From a checkpoint of a small image classifier.
Model: 2.91M parameters, arch regnet, norm batchnorm, depths [4, 9, 4].
Data: trained on microscope photos of single blood and bone marrow cells, 194171 training examples, 16.3 epochs.
Rows from block 8, named by matrix and row number. Each number is 128 + 24 x the weight over its row's rms, rounded and kept within 0 to 255. All counts start at 0. After the name is the row's rms in percent of the matrix's.
# convs1: 3x3 conv (model.blocks.8.convs.1.weight, 112x112x3x3), inputs 88-95, a 3x3 kernel for each
convs1.1 108 [146 164 126 107 152 163 126 162 132  94  70 105 125 156 101 142 137 111 150 115 145 121  85 122 146 135 131 145 162 162 124 150 195 155 126 114 141 111 163 113 126 105 102 145  88 146 120 130 108  88 163 139 104 153 163 133 113 121 135 133 125  99 140 140  96  93 158 134 118  79 156 142]
convs1.2 106 [112 151  99 122 120 105 158 132 131 125 112 103 146 124 136 116 117 126 128 139  98 121 101 138 152 109 155 142 138 153 137 160  90  95 123  82 104 144 166 144 119 106 102 108 163 116 148 121 143 110 123  93 135 189 142 131 155 141 146 114 133 117 114  92 149 176 146 154 132 102 115 159]
convs1.3 095 [132 128  92 113 106 103 110 103 108 131 142 162 108 159 153 103 124 123 152 115 139  89 158  76 117 138 121  98  85  92 106 132 126 129  87 105  93 104 141 122  85  74 146 116 147 116 142 137 119 137 155  62 139 141 140 112 171 139 122 126 145 136 120 110 158 164  98 133 100  99 104 116]
convs1.4 097 [ 72 129 109 155 138 138 166 111 149 146 145 126  96  89 115 144  95  88 169 129 138 129 111 170 142 132  94 106  97 146  93 166 119 128  90 154 127 143 154 164 116  99 110 138  63 127 174 164 124 116 145 136 131 150 153 112 119  97 152 120 104 105 119 142 109 155 127 139  92  93 127 129]
convs1.5 098 [140 128 140 121 148 107  85 157 120 181 136 134 123 104 146 107 126 125 131 105 143 119 115 133  98 129 152  88 108 155 101 111 113  91 101 118 109 130 114 134 120 136 123 141 119 137 123  94 143 124 119 106  84 120 137 157 144 118  90 124 141 103 176 107 113 103 121 150  86 138 162 136]
convs1.6 101 [111 142  90  73 115 115 149 142 101 144 155 125  94 139 154  82 136 136 117 100 164  94 159 119 120 132 159 129 135 154 127 122  98 116 142  93 126 163 126 122  90  73 131 128 162 168 148  94 126 115 167 141 141 112 127 124 131 143 154 132 155 118 117 169 124 158  86  89 154 118 175  99]
convs1.7 104 [155 149 176 127 115 145 181 137 142 128 147 136  93 120 116 115 129 105 149 131 125 156 119 140 124 130 138 103 150 115 146 169  95 102 111 103 178 121 113 142 109 172 113 147 101 113 139  98 150 158 105 105 111  89 128 120 112 131 152 105 134 121 132 143 101 165 157  93  96 113 118 122]
convs1.8 100 [148 137 107 106 120 119  98 139 115  75 146 122 145 144 146 108 113  83 170 123 124 102 103 156 137 140 174  93  99 120 164  99 195 137 124 133 156 121 139 125  70 132 143 152 155 108 131 112 144 145 120 127 105 115 108 119 107 154 116 109 146 160 129  91 107 128 117 133 131 131 118 100]
convs1.9 103 [139 138 120 111  86 106 127 137 159  96 122 118 105 153 103 108  98 138  97 127 116 144  77 150 199 138  94 163 163  96 148  89 115 109 139 106 137  97 180 109 136 119 160 133 122 101 105 166 144 133 113 178  96 117 124  96 113 115 156  84 139 122 125 117 126 136 127 114 117 129 164 112]
convs1.10 108 [ 99 142 163 116 110 120 121  93 142 132 129 128 101 157 122  94 113 124 110  93  95 156 119 151 164 146  98 153 157 119 150 166 122  75 128 148 148 140 121 123 119 191 123 117 103 164 144 153 123 115 136  94 132 109  87 114 122 128  78 108 165 162 166 115 142 138 150 111 131 145 139 124]
convs1.11 102 [103 159 117 141 120 149 132  99  98 112 125 110 137 149 113 108 124 126 125 115 104  90 140 113 149 163 146 131 119 132 100  74 151 145  83 146 122 130 119 108 122 120 165 138 110 140 105 132 105 131 125  88 135  96 116 116  77 137 134 123 179 130 106 124  66 109  72  93 102 105 109 142]
convs1.12 099 [113 125 106 116 129 176 111 157 153  86 104 130 160 100  87 114  91 115 140 112 150 160 121 124 178 149 151 121 147 108 128  89  94 117 145 107 111 117 127 129 122 126 153 104 119 105 103 164 146  91 127 171 102 111 164 122 132 149 105 103 124 124 112  91  98  83 150 107 122 111 125 119]
convs1.13 094 [123  98 144  90 108 131  79 115 103 146 126 111 162 127 119 150 132 112 124 120 137 116 161 158 132 127 146 117  62 101 102 137 138 152 126  89 116 112 109 165 128 134 130 158 200 136 121 104 143 149 141 115 111 127 151  92 121 155 128 135 122 125  84 116 149 159 148 112 144 129 111 124]
convs1.14 095 [119 125 141  79 120 142 140 126 109 152 121 150 120  90 183 139 144 156 118 133 159 138  98 161 111 156 100 147 151 123 113 100 130 147 131 123 130 102 172 134 133 148 110 121 106 158 123 123  75 147 137 104 116 148 116 150 138 110 158 156 111 102 114 120 148  94 137  55 127 131  92 149]
convs1.15 104 [124 114 100  88 137 138 148  67 100 145 106 167 142 115 154 116 111 121  90 185 203 103 131 186  91 102 131  90 126 122 144 121 128 134 122 135 130 147 155 108 121 132 109  84 149 166 112 132 157 141 130  81 125 112 154 108  99 161 151 141 122 159 151 184 106 154 134  96 143 128 128 118]
convs1.16 099 [107 146 161 153 122 138 138 151 128 114  77 123 124 133 128 130 141 104 106 161 131 115 105 120 127 119 110 139 142 133 152 145 143 120 117 126 116 123 126 141 141 115  96 161 128  91 109  99 142 164 138 129 167 107 157 142 155 146 162 151 163 116 174 133 118 139 102 102  46 146  89  63]
convs1.17 100 [115 133 149 142 183 164 130 137 140 118 124 171 122 140 142  91 156 132 117 128 121 127 127 138 137 145 123 105 115 151  86 158 167 106 122 113 124 149 152 127  85  92 106 132 137 109 121 165 103 117 142 108 123  89 162 128 120 164 123 193 126 119 175 140 160 129 147 118 147 121 128 112]
convs1.18 098 [169 120 118 129 134 133 121 125 133  94 151 117 122 150 165 104  95  83 107 143 115 103 129 155 148 117 147 121 115  91 135  96 123  62 141 121 101 139 121 104 122  98 115  76 139  92 165  93 103 121 134 163 130  91 148 164 110 104 165 128 140 120 105  78 114 123 108 111 110 139 130 118]
convs1.19 101 [127 132 128 162 121 107 108 117  79 118 147 135 156 171 157 160 122 105  82  82 159 115  83 149 130 159 170 155 133 153 124 107 126 114 126 132 153 130 117 130 105 142 130 111 118 140 125 118 132 130 124 136 112 141  95 149 110 109 144 119 134 110 162 114 133 103  96 141 119 104 108  98]
convs1.20 102 [142  94 113 142 163 127  95 109 123 101  99 127 100 121 116  90  88 117 136 117 160 146 183 135 132 134 116 154 147 169 144 110 131  66 119 147 122 126 120 101 180 106  91 124 115 127 135 158 179 125 159 146 133 139 138 125  92 114 156 125 132  99  95 106 135 161 107 112 147 101 116 122]
convs1.21 097 [112 113 122  81 125 124 122  69 155 152 172 139 135 187 144 160 155 161 150 143  97  96 156 147 143 150 105 127 105 163 126 103 124 102 150 118 116 156 149 174 125 163 107 171 122 114 139 159 137 113  76 151 131 106 132 171 122 129 194 116 155 140 130 145 173 163 138 143 147 133 121 125]
convs1.22 108 [112 119 103 158 148  95  97 146 120 122 108 117  89 117 142 166  87 113 111  70 121 110 180  83 111 124 132 160 131 121 157 135 120  91 141 138 139 127 147 117  97 145 141 122  98 129 128 119 139 102 171 130 164 152 114 155  85 107 109 155 116 179 148 125 148 166 155 101 122 132 119  97]
convs1.23 099 [ 82  97 103 152 118 119 105 114  93 170 166 188 119 133 125 116 147 138 118 145 104 167 130 123 109 140 142 130 126 126 122 169 130 151 130 115 128  99  84 129 135 118 130  87 142 102 133 114 133 171 150 132 151  84 119 122 134 126 111  92 102 124 123 129 165 188 156 116 106  77 156 116]
convs1.24 095 [103 125 132 170 106 141 153 127 104 144 101  87 137 123 160 108 119 134  72 141 126 148 125 140 130 141 122 120 114 125 143 128 123 137 162 117 129 112 122 127 141 124 167 147 110 130 123 150 111 151 106 130 116 171 144 139 143  83 160 122 150 124  87  67  97 131  96  76  96 152  52 115]
convs1.25 103 [163 158 122 158 146  98 127 162 138 111 130 106  83 144 135 114 161 121 100 106 122 105 110 125 124 127 152 130 128 110  95 102 110 116 113 120 121 144 141 162 139  94 116 117 109  95 119 140  93  87 127 136 192 127 154 120 113 154 169 124 140 151 164 107  64 121 124  74 111 114 126 159]
convs1.26 101 [124 120 133 107 151 145 141 175 144 162  97 112 114 119 140 100 130 119  91 112 171  87 149 145 108 102 111 109 118 164 134 140 130 140 146 167 134 171 130 110 111 129 151  80 129 120 121 129 139 131 128 114 156 145 137 149  90 112 132 160 143 124 125 160 126 121 135 109 141 166 103 122]
convs1.27 098 [112 151 104 103 135 150  79 123  85  98 148 133  92 115 120 114 129 108 191  94 130 172 104 146 137 135 162 132 100 143 107  92  84 166 140 151  92 124 132 132 110 109 149 143 140 148 110 151 152 135 109 145 126 136  93 130 142 106 127 129 135 168 166  89 112  93  94 104  74 119 112 112]
convs1.28 104 [145 111 111 154 141 111 128 131 101 146 136 131 123  89 111 166 146 149 172 149 150 119 124 102 134 141  85 135 177 153 122 128 158 138 140 179 134 129 139 105 101 126 117 155 118 116  84 189 181 103 136 170  93 150 151 111  82 119 113 135 114 134 133 128 120 101 208 133 134 117  87 107]
convs1.29 097 [119 136 179 117 159 114 132 128 149 145 101 113 127 129 121 132 128 146 153  90 110 111 115  92 125 134 127 165 111 171 140 115 142 185 147 129 118 109 130 124 131 134 105  87  86 151 181 161 119 150 133 192  79  94 123 145 135 146 108 137 109 129 165  74  82  89  90  65  55 133 133 126]
convs1.30 103 [119 126 136 135 104  97 126 116 143  72 123 119 118 109 141 164 151 111 105  95 130 100 157 118 120 153 132 126 123 115 126 144 137  78 140 140 154 137 108 140 107 106 167 116 153 106 136 133 121 106 148 127 137 118 132 149  93 111 157 138 112 103 140 123 116 111 108 158 136 110 121 118]
convs1.31 099 [167 135  99 151 106 169 140 122  95 130 121 134 163 106 102 129 114 121 144 131 131 110 126 130 141 146 135 110 155 101 111 170 123 122 129 114 147 134 165 123 103  93 155 132 107 135 187 172 137  92 131 152 132 129  91 142 162 131 103 137  36 161 129  96  93 157 120  94  91 128 116 115]
convs1.32 106 [169 160 138 149 112 101 113 161 137 109  93 123 118 144 106 166 123 130 107 124 152 119  91 145 123 115 115 149 154 174 157 121 165 136 119 108 136  96 141 110 121  94 128 104 151 142 129 142 147  94 128 108 140 177 131 121 106  96 139 112 152 113 118 110  98 149 122 126 110 136 177 129]
convs1.33 098 [154 137 113 135 131 169 163 146 133 151 125 159  89 114 138 105 117 111 167 157 158 126 115 107 142 125 126 164 133 108 158 156 124 140 116 185 120 120 135 173 104 155 182 147 144 133  66 140 104 161 139 114 109 137 151 125  94 124 164 140 116 118 134 117 133  97 156 112  99 125 140 126]
convs1.34 102 [166 146 148 137 140 133 189 109 164 139 124  92 174  90 105 184 154 124 119 162 136  82 118  99 148 141  97 146 125 138 104 110  96 106 150 149 148 158 135 165  99 153 132 142 130 100 131 163  94  89 123 106 146 114 157 172 139 117 184 179 122 120 119 114 148 119 108  99 128 152 135  78]
convs1.35 093 [145 135 168 124 104 125 168 130 115 157 137 133 119 156 140 135 123 108 122 139 113 116 113 122  98  83 127 142 108  87 135 149 170 156 128  72 144 122 141 124 152 111 120  98 140 176 157 125 154 126 117 140  95  87 132  91  95 132 104  94 137 132 125 150 118 135 113 107 147 175 112 123]
convs1.36 098 [163 143 129 136 164 112 133  89 151 121 168 104  82 123 110 145 115 115 127 166 145  93 158 155 100 117 169 124 107 137 144 147 128 149 135 116 146 106 120 140 106 125 171 148 157 154  89 104 124 110 132 230 114 117 125 112 139 125 115 137 140 130 151 121 107 123 122 168 103 135 135 158]
convs1.37 095 [134 109 146 129 144 142 128 168 127 119 153 137 113 152 101 108 114 105 110 135 199 131  91 134 156 106 116 116 152 124 131 133 158  88 130 101 132 157 124 107 152 171 132 163 129 109 128 127 132 132 108 138 145 138 127 109 137 147 139 148 138 148 121 106 160 142  91 141 134 131 153 104]
convs1.38 102 [104 114 126 146  99 109 126  96 116 121 112  94 141  95 125 126 147 102 135 128 105 121 127 133 163 154 113 171 173 161 110 152 118 103 143 127 110 160 178 103 107 134 112 127  91 158 114 118  96 137 112 122 135 142 106 178 122 164 120 187 133 111 170 130 112 158 112 114 170 139 155 142]
convs1.39 115 [137 113  88 136 150 132 117 135 110 121 182 179 164 127 184 147 115 140 135 133 149 122 120 157 153 105 173 135 166 132 116  96 119 103  91 150 134 104 115  99  76 135 136 144 117 149 155 144  90 136 123 103 141 164 135 138 117 141 190 142 108 122 168  86 140 122 149 118  98 102 134 108]
convs1.40 088 [154 142 110 108 138 167 133 106 135 102 103 135 100 127 142 122 144 120 162 113 101 109  93 156 187 110 141 140  99 159 142 136 148 175 108 124 140 139 143 118  95 128 143 138 117 149 104 148 135 144 115 160 118 137 142 118 112 140 140 121 117 112 122 102 116  97 150 148 116 139  92 145]
convs1.41 098 [112 149 135 149 148 143 166 186 109 134 106 124 138 158 102 167 121 141 104 149 121 131 157 110 125 127 109 102 104 150 125 119 100 158 127 113 122 114 134 106 118 196 140 176 115 169 147 128 154 145 131  74 128 115 114 132 119 104 112  99 105 131 119 147 182 156  87 139 139 130 121 111]
convs1.42 101 [117 100 120 100 101 132 139 160 143 124 127 121 105 133 138 121 113 117 119 160 138 137 135  96 140 140 124 120 124 132 110  93 121  97 137 138 112  97 128 144 148 140  87  78 120 120 104 163  83 151 151 115 120 160 119 114 166 126 104  89 132 135 142 121 169 148 111  92 143 116 119 126]
convs1.43 095 [151 158 138 195  83 148 152 138 182 142  91 105 146 136  88 117 125 113 123 124 124 136 112 132 136 128 101 107 122 123 135  94 115 169 135 136  91 127 139 151 113 150  99 128 133 142 121 106 128 118 156 101 164 101 149 115 127 118 104 178  91 143 116 101 130 146 141 113 141 120 137 142]
convs1.44 094 [156 116 150 143 126 128 110 153 138 173 148 125 150 113 167 105 110  93  98 170 148 126 166 131 134 129 142 142 144 131 106  62 167 131  82 105 110 185 132 170 107 103  85 178  95 140 158 134 124 103 155 183 137 137 121  91 120 146 153 122 115 156 128 134 101 124 117 133  92 135 113 131]
convs1.45 098 [135 141 135 154 111 115 133 102 151 115 119 169 116 116 116 110 135  93 117 107 115 136 111 128  88 117  97 150 104 101 133 133 121 116 122 131 162 106 114  99 126 124 135 153 117 142 134 168 152  79 114 202 103 103 150 149 134 123 131 115 142  81 128 134 110 111 100 159 125 128 170 131]
convs1.46 097 [133  90 158 113  95 149 121 137  83 122 101 148 119 112 146 107 117 147 136 107 100 133 120 146 154 153 156 172 111 107  97 106  96 119  92 138  91 159 117 122 113  98 115  98 117 115 194 149  92 111 150  98 129  83 127 146 119 175 123 151 141  92 139 121 157  82 137  90 124 119 121 179]
convs1.47 099 [124 129 127 150 119 138 128  97 127 182  98 119 138  82  85  82 126 122 126 127 114 125 137 121 161  87 111 156 120 133 145 154 118 113 142 138 124 128 106 153 167 125 152 157  91 148 120  99 112 200 144  89 125 123 105 161 143 181  82 119 139 103 135 143 135 104 122 117 119 128 113 127]
convs1.48 100 [ 85 114 134 103 129  88  80 137 113 149 119 104  86 123 101 190 154 120 109 127 108 108 113 206  94 112 144 146 145 145 132  85 131 110 120 151 136  88 126 102 132  88 137 153 151 130 143 137 148 148 132 161 128 100 137 128 105 151 147 149  87  93 102 114 136 126  90 183 160 172 105 181]
convs1.49 097 [139  96 136 121 106 130 135 140 124 166  89 128 166 142 129 143 148 139 112 161 118 107 108 132 146  94 109 115 149  81 151  88 120 158  76 114 151 110 123 142 124 112 176  91 145 102 144 115 112 132 177 120 120 215 131 132 162 133 105 104 136 139 178 147 104  99 157  92 107 136 134 164]
convs1.50 097 [140 109 106 128 117 119  87  86  72 154 159 130 158 167 179 162 188 119 138 141 113 148 122 120 112 106 122 107 140 107 131 148 126 120 146 131 168 130 138 116 141 128  94  56 105 115 157 128 142 119 120 111 164 121 104  90 100 135 113 133 134 128 128 137 133 149 143 103 107 122 108 111]
convs1.51 103 [168 124 137 123 129 139 102 149 137 119 158 127 134 113 131  73 137 146  97 102 136 107 145 126 119 108  80 137 144  82 132 125 128 145 187 149 120 124 114 210 124 127 107 131 149 133 117 156 102 116 103 142 122 149 101 114 115 113 140 161  68 127 126 128  95 134 133 150 114 139 121 134]
convs1.52 093 [144 127 134 132 168 163 165 145 123 141 132 161 114 134 137 124 116 138 143 150 158 197 120 167 121 178 163 132 125 129 159  83 117 113 123 135 154 142 101 129  99 116 108  99 122  88 149 120  75 119 140 120 137 166 123 144 140 130 151 155  99 118 144  91 118 120  86 137 118 163  71  96]
convs1.53 104 [150 112 105 129 116 133  86 114 102 139 118  95 145 151 129 144 167 126 131 113 150  86 122 128 140  99 158 154 116 117 120  95 132 126 109 161 143  94 144 102 131 119 136 127 127 115 137 102  93 168 145 122 140  95 139 140 130  97 134 122 134 144 136 116 149 113 132 139 157 174 141 159]
convs1.54 098 [133 155  86 154  98 128 146 141  90 159 174  99 163 151 108 102 117 132 142 104 135 139  80 134  88 143  86 154 119  85 115 132 134  94 156  93 120 111 147 153 141 121 141 139 132  94  94 124 128 135  72 113 134 117 162 145 184 122 126 123 126 112 130 144 143 110 138 134 139 119 126 128]
convs1.55 090 [102 125 162 113 100 152 107 110 145 120 119 141 166 112  96 111 124 140 139 129 154 130 121 129 190  87 129 120  74 141 109 124  94  91 158 135 135 124 159 116  88 117 127 133  97 134 136 159 118 156 111 112  92  73 107 116 128 142 153 143 102 149 162 154 160 129 123 111 137 138 151 104]
convs1.56 101 [134 116 102 139 144  99 157 137 114 110 110 142 107  97 144 126 123 134 142 159 129 128 115 178 137 120 159 160 159 118  89 108 117 133  99 144 150 144 172 125 117 144 143 142 149  70 140  82 140 103 131 141 118 104 133 120 111 166 114 105 133 113 120 124 179 132 126 134 125  99 119  93]
convs1.57 096 [141 118 111  99 164 143 103 124 114 140 126 103 134 160 119 130 108 125 168 106 146 124 147 137 118  87 133  92 122 158 120 111  78 121 152 132 117 144 146 115  90 103 156 109  84 150 144 155 128 132 100 100 113 137 131 100 109  52 132 146 133 104  98 112 153 169 104 102 110 133 119 104]
convs1.58 104 [119 140 118  99 149 131  89 129 117 120 103 108 140 188  92 161 152 107 105 146 118  76 171 134 101 147 122 131  89 117 143 144 148 150  97 104 145 119 123 103 110 125 144 139 179 130 145 148 144  64 145 146 122 110 135 131 130 126 151 122 111 165 152 112 116 171 118 111 154 136 101 102]
convs1.59 097 [ 97 144 134 138 153 147 124 104  71 151 183 135  84 131 164 117 146 128 137 129 113  95  93 165 159 108 167 170 112 112  93 153 133 140 120 153 163 133 112 128  85 105 109 120 137 103 119 129 135 131 111 139 110 142 131 119 105 161 102 130  97 149 150 137 122  84 126 133 114 148 136 127]
convs1.60 100 [132 143 150 100  93 125 153 132 110 119 126 114 116 166 124 130 162 176 146 140  83 124 152 109  85 145 141 114 134 146 131 119 138 108 160 123  91 153 168 109 108 114 175 137 162 149 122 111 148 110 117 159 132 170 144 169 140 118 110 111 102  93 100  80 150 147 114 105 112 160 128 173]
convs1.61 101 [142 161 126 134 128 166  95 117 111 111  99 114 162 136 119 122 162 137  91 148 174 138  99 140 159  87  79 122 120 155  80 108 112 107 136 119 133 134 141 119 149 131 122 109 128 107 117 134 190 204  98 140 113 154 151 172 143 131 153 153 149 152  90  84 168 118 145 122 142 123 139  86]
convs1.62 096 [103 102 141 102 120 130 125  98 177  96 126 137 141 104 141 135 129 134 106 132 128 118 131 168 110  84 119 134 129  98 125 121 111 125 132 138  97 128 106 155 106  83  97 153 106 123 125 158 145 117 182 147  99 149 164 124 123 140 122 114 174 116 135 130 145 152 172  96 135  97 156 112]
convs1.63 100 [127 133 147 126 106 161  91 105 133 102 153 144 143 125 114 125 165 126 139 149 151 146 152  84 123 159 117 147 116  97 133 112 133 144 149 146 122 125 153 124 127 113 153 125  74 158 116 153 114 133 147  80 141  79 105 104 107 179 113  99 149 121 109 146 125 111 125 128 144 116 112 116]
convs1.64 107 [126 151 123 152 122 128 130 103 103 145 147 110 106 166 115 114 137 113 150  73 125 161 133 134  76 115 118 101 123 131 103 137 134 156 128 118 108  94 151 123 120 121 132 125 101 125 113 136 166 160  86  78 167 111 139 135 108 141 142 181 153 146 135 153 155 130 138  85  84 137 129 147]
convs1.65 097 [133 134 114  92 105 175 112 115 108 128 128 122  90 123 144 114  93 101 152 145 159 150 135 146 115  87 143 166 101 171 130  99 163  94 116  67 133 140 137 137 127 102  92 114 111 142 138 139 137 162 134 130  98 132  89  91 137 157 121 138  91 141  94 139 144 107 124 101  81 114  89 119]
convs1.66 106 [117 124 128 145 129 103 131 116 141  95 104 109 124 130  80  99 130 135 141 133 140 130 168 107 126 120 161 148 131 125  93 171 141 137 121 149 148 130  99 172 145  98 132 151 149 128 119 103 149 147 103 118 136 115 105 136  97 141 152 150 109 121 103 136 125 103 146 104 143 107 124 170]
convs1.67 095 [133 129 115  96 149 155 102 112 117 147 128  88 131 139 158 136 149 129 145 171 101  97 169 163 143 122 139 136 128 110 146 112 163 170 149 161 104 122 125 134 126 127  97  98 143 178 146 128 171 141 133 120 137 150 119 144  78 116 136 119 160 111 135 136 145 126 129 125 157 110 132 108]
convs1.68 103 [116 122 124 109 130 124 143 147  98 121 162 152 117 160 130 123  94 101  87 122  91 131 150  75 138 139 122 126 123 118 111 127 153 152 142 158 151 116 130 134 115 129 176  78 114 174 121 138 147  97 140 142 121 134 139 101 113 111 108 132 142 112 106 126 122 159 137 132 122  98  99 125]
convs1.69 100 [115 147 122 118 152 138 128 109 136 123 120 117 139 164 125 146 148 151 110 135 164 111 204 134 100 127 114 129 146 123 126  82 127  77 102 137 143 119  91  88 132 118 102 111 118  89 109 136 151 185 116 126  99 145 111 121 132 147 146 120 155 151 118 110 138 106  94 146 142 168 137 119]
convs1.70 101 [138 112 130 160 158 142 123 110 192 122  94 117 120 158 136 123 142 112 148 146 142 132 137 130 133 109 132 106 102 172  85 139 102 108 134 124 109  89 154 126 104 124 173 101 146 146 133 125 163 153 135 111 127 129 153 148 136 158 111 156 146 103 145 116 145 137 103 147  83 130 105 125]
convs1.71 098 [ 77 158  78 142 129 167 122 123 133  92  96 120 115 116 119 147 163 119 155 120 111 131 147 123 136 149 138 137 127 117  87 119 118  99 112 140 118 154 142 129 110 133 161 123 132 110 101  75 118 109 128 151 108 154 137 140 108 160 148 120 107 141 110 139 154 130 129 121  65 124 143 132]
convs1.72 103 [123 140 154 146 148 122 124 124 167 116 112 154 128 127 154 106 126 118 121 153 146 155 162 117 172 134 117 110 110 125 137 111 135 129 139 103 114 106 134 127 163 110 157 109 138 130  87 134 146 142 134 122 116  73 104 134 153 143 114 108 168 118 123 161 169 142 122 107  85  93 122 125]
convs1.73 104 [120  92 140 126 129 132 108 152 103 126 194 107 113  90  90 124 141 116 161 181  86  83 127 175 110  82 136 109 116 128 117 159 115 114 110 108 131 115 138 145 107 142 150 131 108 137 124 147  97 113 108  87 114  95 128  88 126 143 122  95 152 117  94 125 100 137 158 156 118 108 144 133]
convs1.74 107 [115 168 100 102 124 146 105 115  97 110 109 160 129 126 130 119 104  99  97 123 150 141  77 128  91 152 135 128 126 208 165 147 102 113 115 138 115 121 132 105 188 119 120 109 130 147 137 156 191 148  84 103 102 142 119 137  89 148 135 154 110 128 135 175 126 176 124 132  83 126  93 151]
convs1.75 103 [ 94 108 142 116 133  52 137  92 102 124 158 155 138 128 114 131 134  96 138 132 122 103 106  90 118 166 152  97 169 123 147 146 111 108 122 128 107 105 122 104 133 114  94 155 138 110 158 114 136 135  97  82 110 168 158 131 176 110 177 140 149 148 102  93  84 108 129 135  94 113 174 143]
convs1.76 096 [145 131 146 135 165 126  77 103 147 143 124 148  93 105 118 144 135  97  90 168  79 147 136 112 137 133 138 129 145 125 107 105 130 134 143 144  71 118 132 155 113 122 139 143  94  97  95 141 114 144 129 147 121 110 130 137 135 107 112 162 119 125 147 130 136 114 101 125 146 134 121 126]
convs1.77 105 [128 126 113 164 139 131 156 128 107 146 100 113  78 150  90 148 111 125 148 105 144 106 144 151 125 124 158 148 136 152 179 128 140  96 135 143 116 129 127  87  86  98  78 126 105 162 108 112 138 111 104 154  86 118 132  93 116 123 135 130 140 144 142  94 129 112 158 127 121  85 127 142]
convs1.78 101 [121 122  95 110 141 109 103 168 175 180 137 148 115 134 174 136 128 134 121 115 118 161 139 147 118 100 142 165 132 129 100 134 128 127 153 156 146  92 101 139  64 134 158 105 196 155 136 112 113 141 117 139 127 154 150 182 170 145 125 123 108 113 110 139 124 153 143 119 126 103 143 138]
convs1.79 092 [131 179 147 125 127 135 110 109 102 121  73 100 120 127  95 138 129 126 113 119 162 112 151  95 153  95 127 109 132 175 141 102 140 173 120 141 118  99 123  97 118  83 114 104 148 173 147 155 148 175 111 132 155 129 156 122 105  90 131 122 100  94  82  99 103 124 108 134  96 109 109 147]
convs1.80 099 [ 99  88 149 110 121 137 148 138 102 171 118 108 137 111 131  96 125 103 139 102 115 164  93 144 163 122 127 132 134 126  91 166 112 178 109 121 125 105 114 119 130 106 183  79 147 123 125 145 137 111 137 144  81 110 168 147 123 102 113 108 167 183 101 112 153 162 139 117 174 129 165  99]
convs1.81 097 [ 76 139 167  71 150  94 108  72 164 102 124  95 122 118 116 136 157 133 117 127 107 100 144 125 132 134 102 108 128 115 127 125 149 129  91 114 124 122 135 105 143 102  84 103 141 104 154 151 104 173 130 158  93  95 140 114 120  86 159 167 155 132  75 114 128 101 142 131 120 112  90 122]
convs1.82 092 [150 119 132 159 141 141 160 114 129 135 141 137 178 136 121 156 103 117 124 164  94 122 135 110 109 144 111 126 128  65 132 157 148 139 135  92 139  76 160  88  66 117 111 109 152 115 140 132  98 136 129 110 128 165 122 107 136 131 158 142 150 177 150 165 123 120 142 133 139 123 133 125]
convs1.83 105 [140 102 140 143 132 132 101 133 162 126 126 144 146  94 105 121 156 113 154 104 115 159 165 108 126 137 115 139 154 133 106 132 119 137 111 134 124 132 161 128 109 128 139 126 104 170 172 168 104  70 123 162 135 127 110 103 153 109 128 142 165 185 165 149 168 132 179  69 121 116 152 130]
convs1.84 104 [137 170 114 178 141 129 106 128  97 137 110 168 116 126 109 100  96 178 142 130 141 144 139 133 114 104 105 135 111 128 151 162 163  91 153 129 136 137 150 132 133  91  93  96 131 149 194 152 173  73 128 126 111 131 141 153 125 138 134  99 142 131 103 112 124 142 128 111 133 122 161 158]
convs1.85 106 [139 116 141 125 136 141 129 114 152 123 129 174 123 125 113 143 133 133 161 153 127 144 111 119 120 124 136 105 102 125 147 155 108 101  92 149 141 124 103 117 145 161  94 147 118 154 163 184 128  92 107 115 145 128 110 120 138 105 150  84 121 131 143 132 140 165 123 135  93 131  94 112]
convs1.86 096 [144 118 143 149 143 157 127 184 105 112 163 137 117 102 146 149 144 113 118 102 107 107 129 138 136 117 155 125 121 121 128 143 145 126 125 109  91 117 107 190 124 151 111  96 140 155 160 153 115 133 142 163 148 137 108 145 132 123  94 153  98 141 101 102 129 121 119 110 124 127 115 125]
convs1.87 101 [135 144  93 128 137 108 130 142 117 109 144 155 125 131 113 163 158  96  86  72 130 163 139 109 159 165 119 139 145 144 144 124 122 114 124 174 133 130 109 117 163  97 113 120 121 130 139 111 126 135 122 138 140 135 121 129 117 122 124 145  87 125 155 133 121 110 111 114 103 129 104 150]
convs1.88 095 [139 122 147 140 141 201 110 144 140 122 118 104 125 121 103  97 107  90 145 121  88 142 131 109  90 188 126  99 146 130  94  99 137 106  89 107 102 110 110 117 159 130 144 103 116  94 125 134 127 103 144 123 123 164 128  92 124 128  93 136 197 111 111 121  82 131 117 133 109  72 138 124]
convs1.89 102 [137 130 137 153 126 170 138  99 102 112 142 120 155 107  84  98 104  98 142 123 111 130 119 122 134 133 106 125  91 134 129 147 129 123 107 124  97 111 166 114 161 125  84 151  98 136  90 115 127 151  88 113 132 115  79 163 124 148 115 106 140 173 114 154  93 175  65  93 108 137 143 120]
convs1.90 094 [145 104  93 115 150 114 169 147 145 130 143 113 101 110 101 149 157 101 154 162 161 117 118  89  82  93 138 157 140 156 136 144 153 115 152 160 184 161 138 169 143 124 120 141 145 110  89 137 110 164 124  89 190 156 122  74 115 132 119 116 112 102 152  89 109 153 126 125 125  91 103 135]
convs1.91 096 [162 152 158 172 137 133 119 153 158 149 108 134 145 186 116 116 148 126 132 137 129  82  99  99  98  76 147 143 122  96 143  93 144 152 163 131 101 120 111 126 137 149 161 150 175 110 102 114  70 154 102 192 136 112 101 188 105 110 129 111  73  98 128 132 134  90 114 141 122 140  73  95]
convs1.92 112 [109 135 119 139 135 133 122 166 105 117  87 148  81 134 161 146 141 144 152 125 157 142 124 106  98 143 132 149 120 156 135 110 129  97 155 142 145 123 127 143 160 137 146 124 102 102 118 115 102 181 156 156 114  90 129 116  94 126 125 147 147 128 118 138 116 140 120 120 135 150 133 133]
convs1.93 098 [142 146 141 143 144 135 156 121 123 161 114 112 131  91 123 103 127  83 138 133 138 132 140 105 157 101 106 118 102 142 101 116 153 115 108 153 130 137 186 108  85  97 129  86  97 120 168 125 141 149 152  77 120 116 165 183 156 121 144 134 117 116 102 158 141 132 119 160 129 108 114  99]
convs1.94 101 [126  93 108 120 145 136  96 124 128 138 119 111 122 128 148 150 148 107 137 113 121 134 177 126 106 122 159 121 119  59 107 130 101 104 155 138 119 127 155 107  89 139 160 158  86 113 166 178 112 121 149 174 106 119 168 109 174 107 119 146 120 121 103 111 128 117 139 146 127 153 117 131]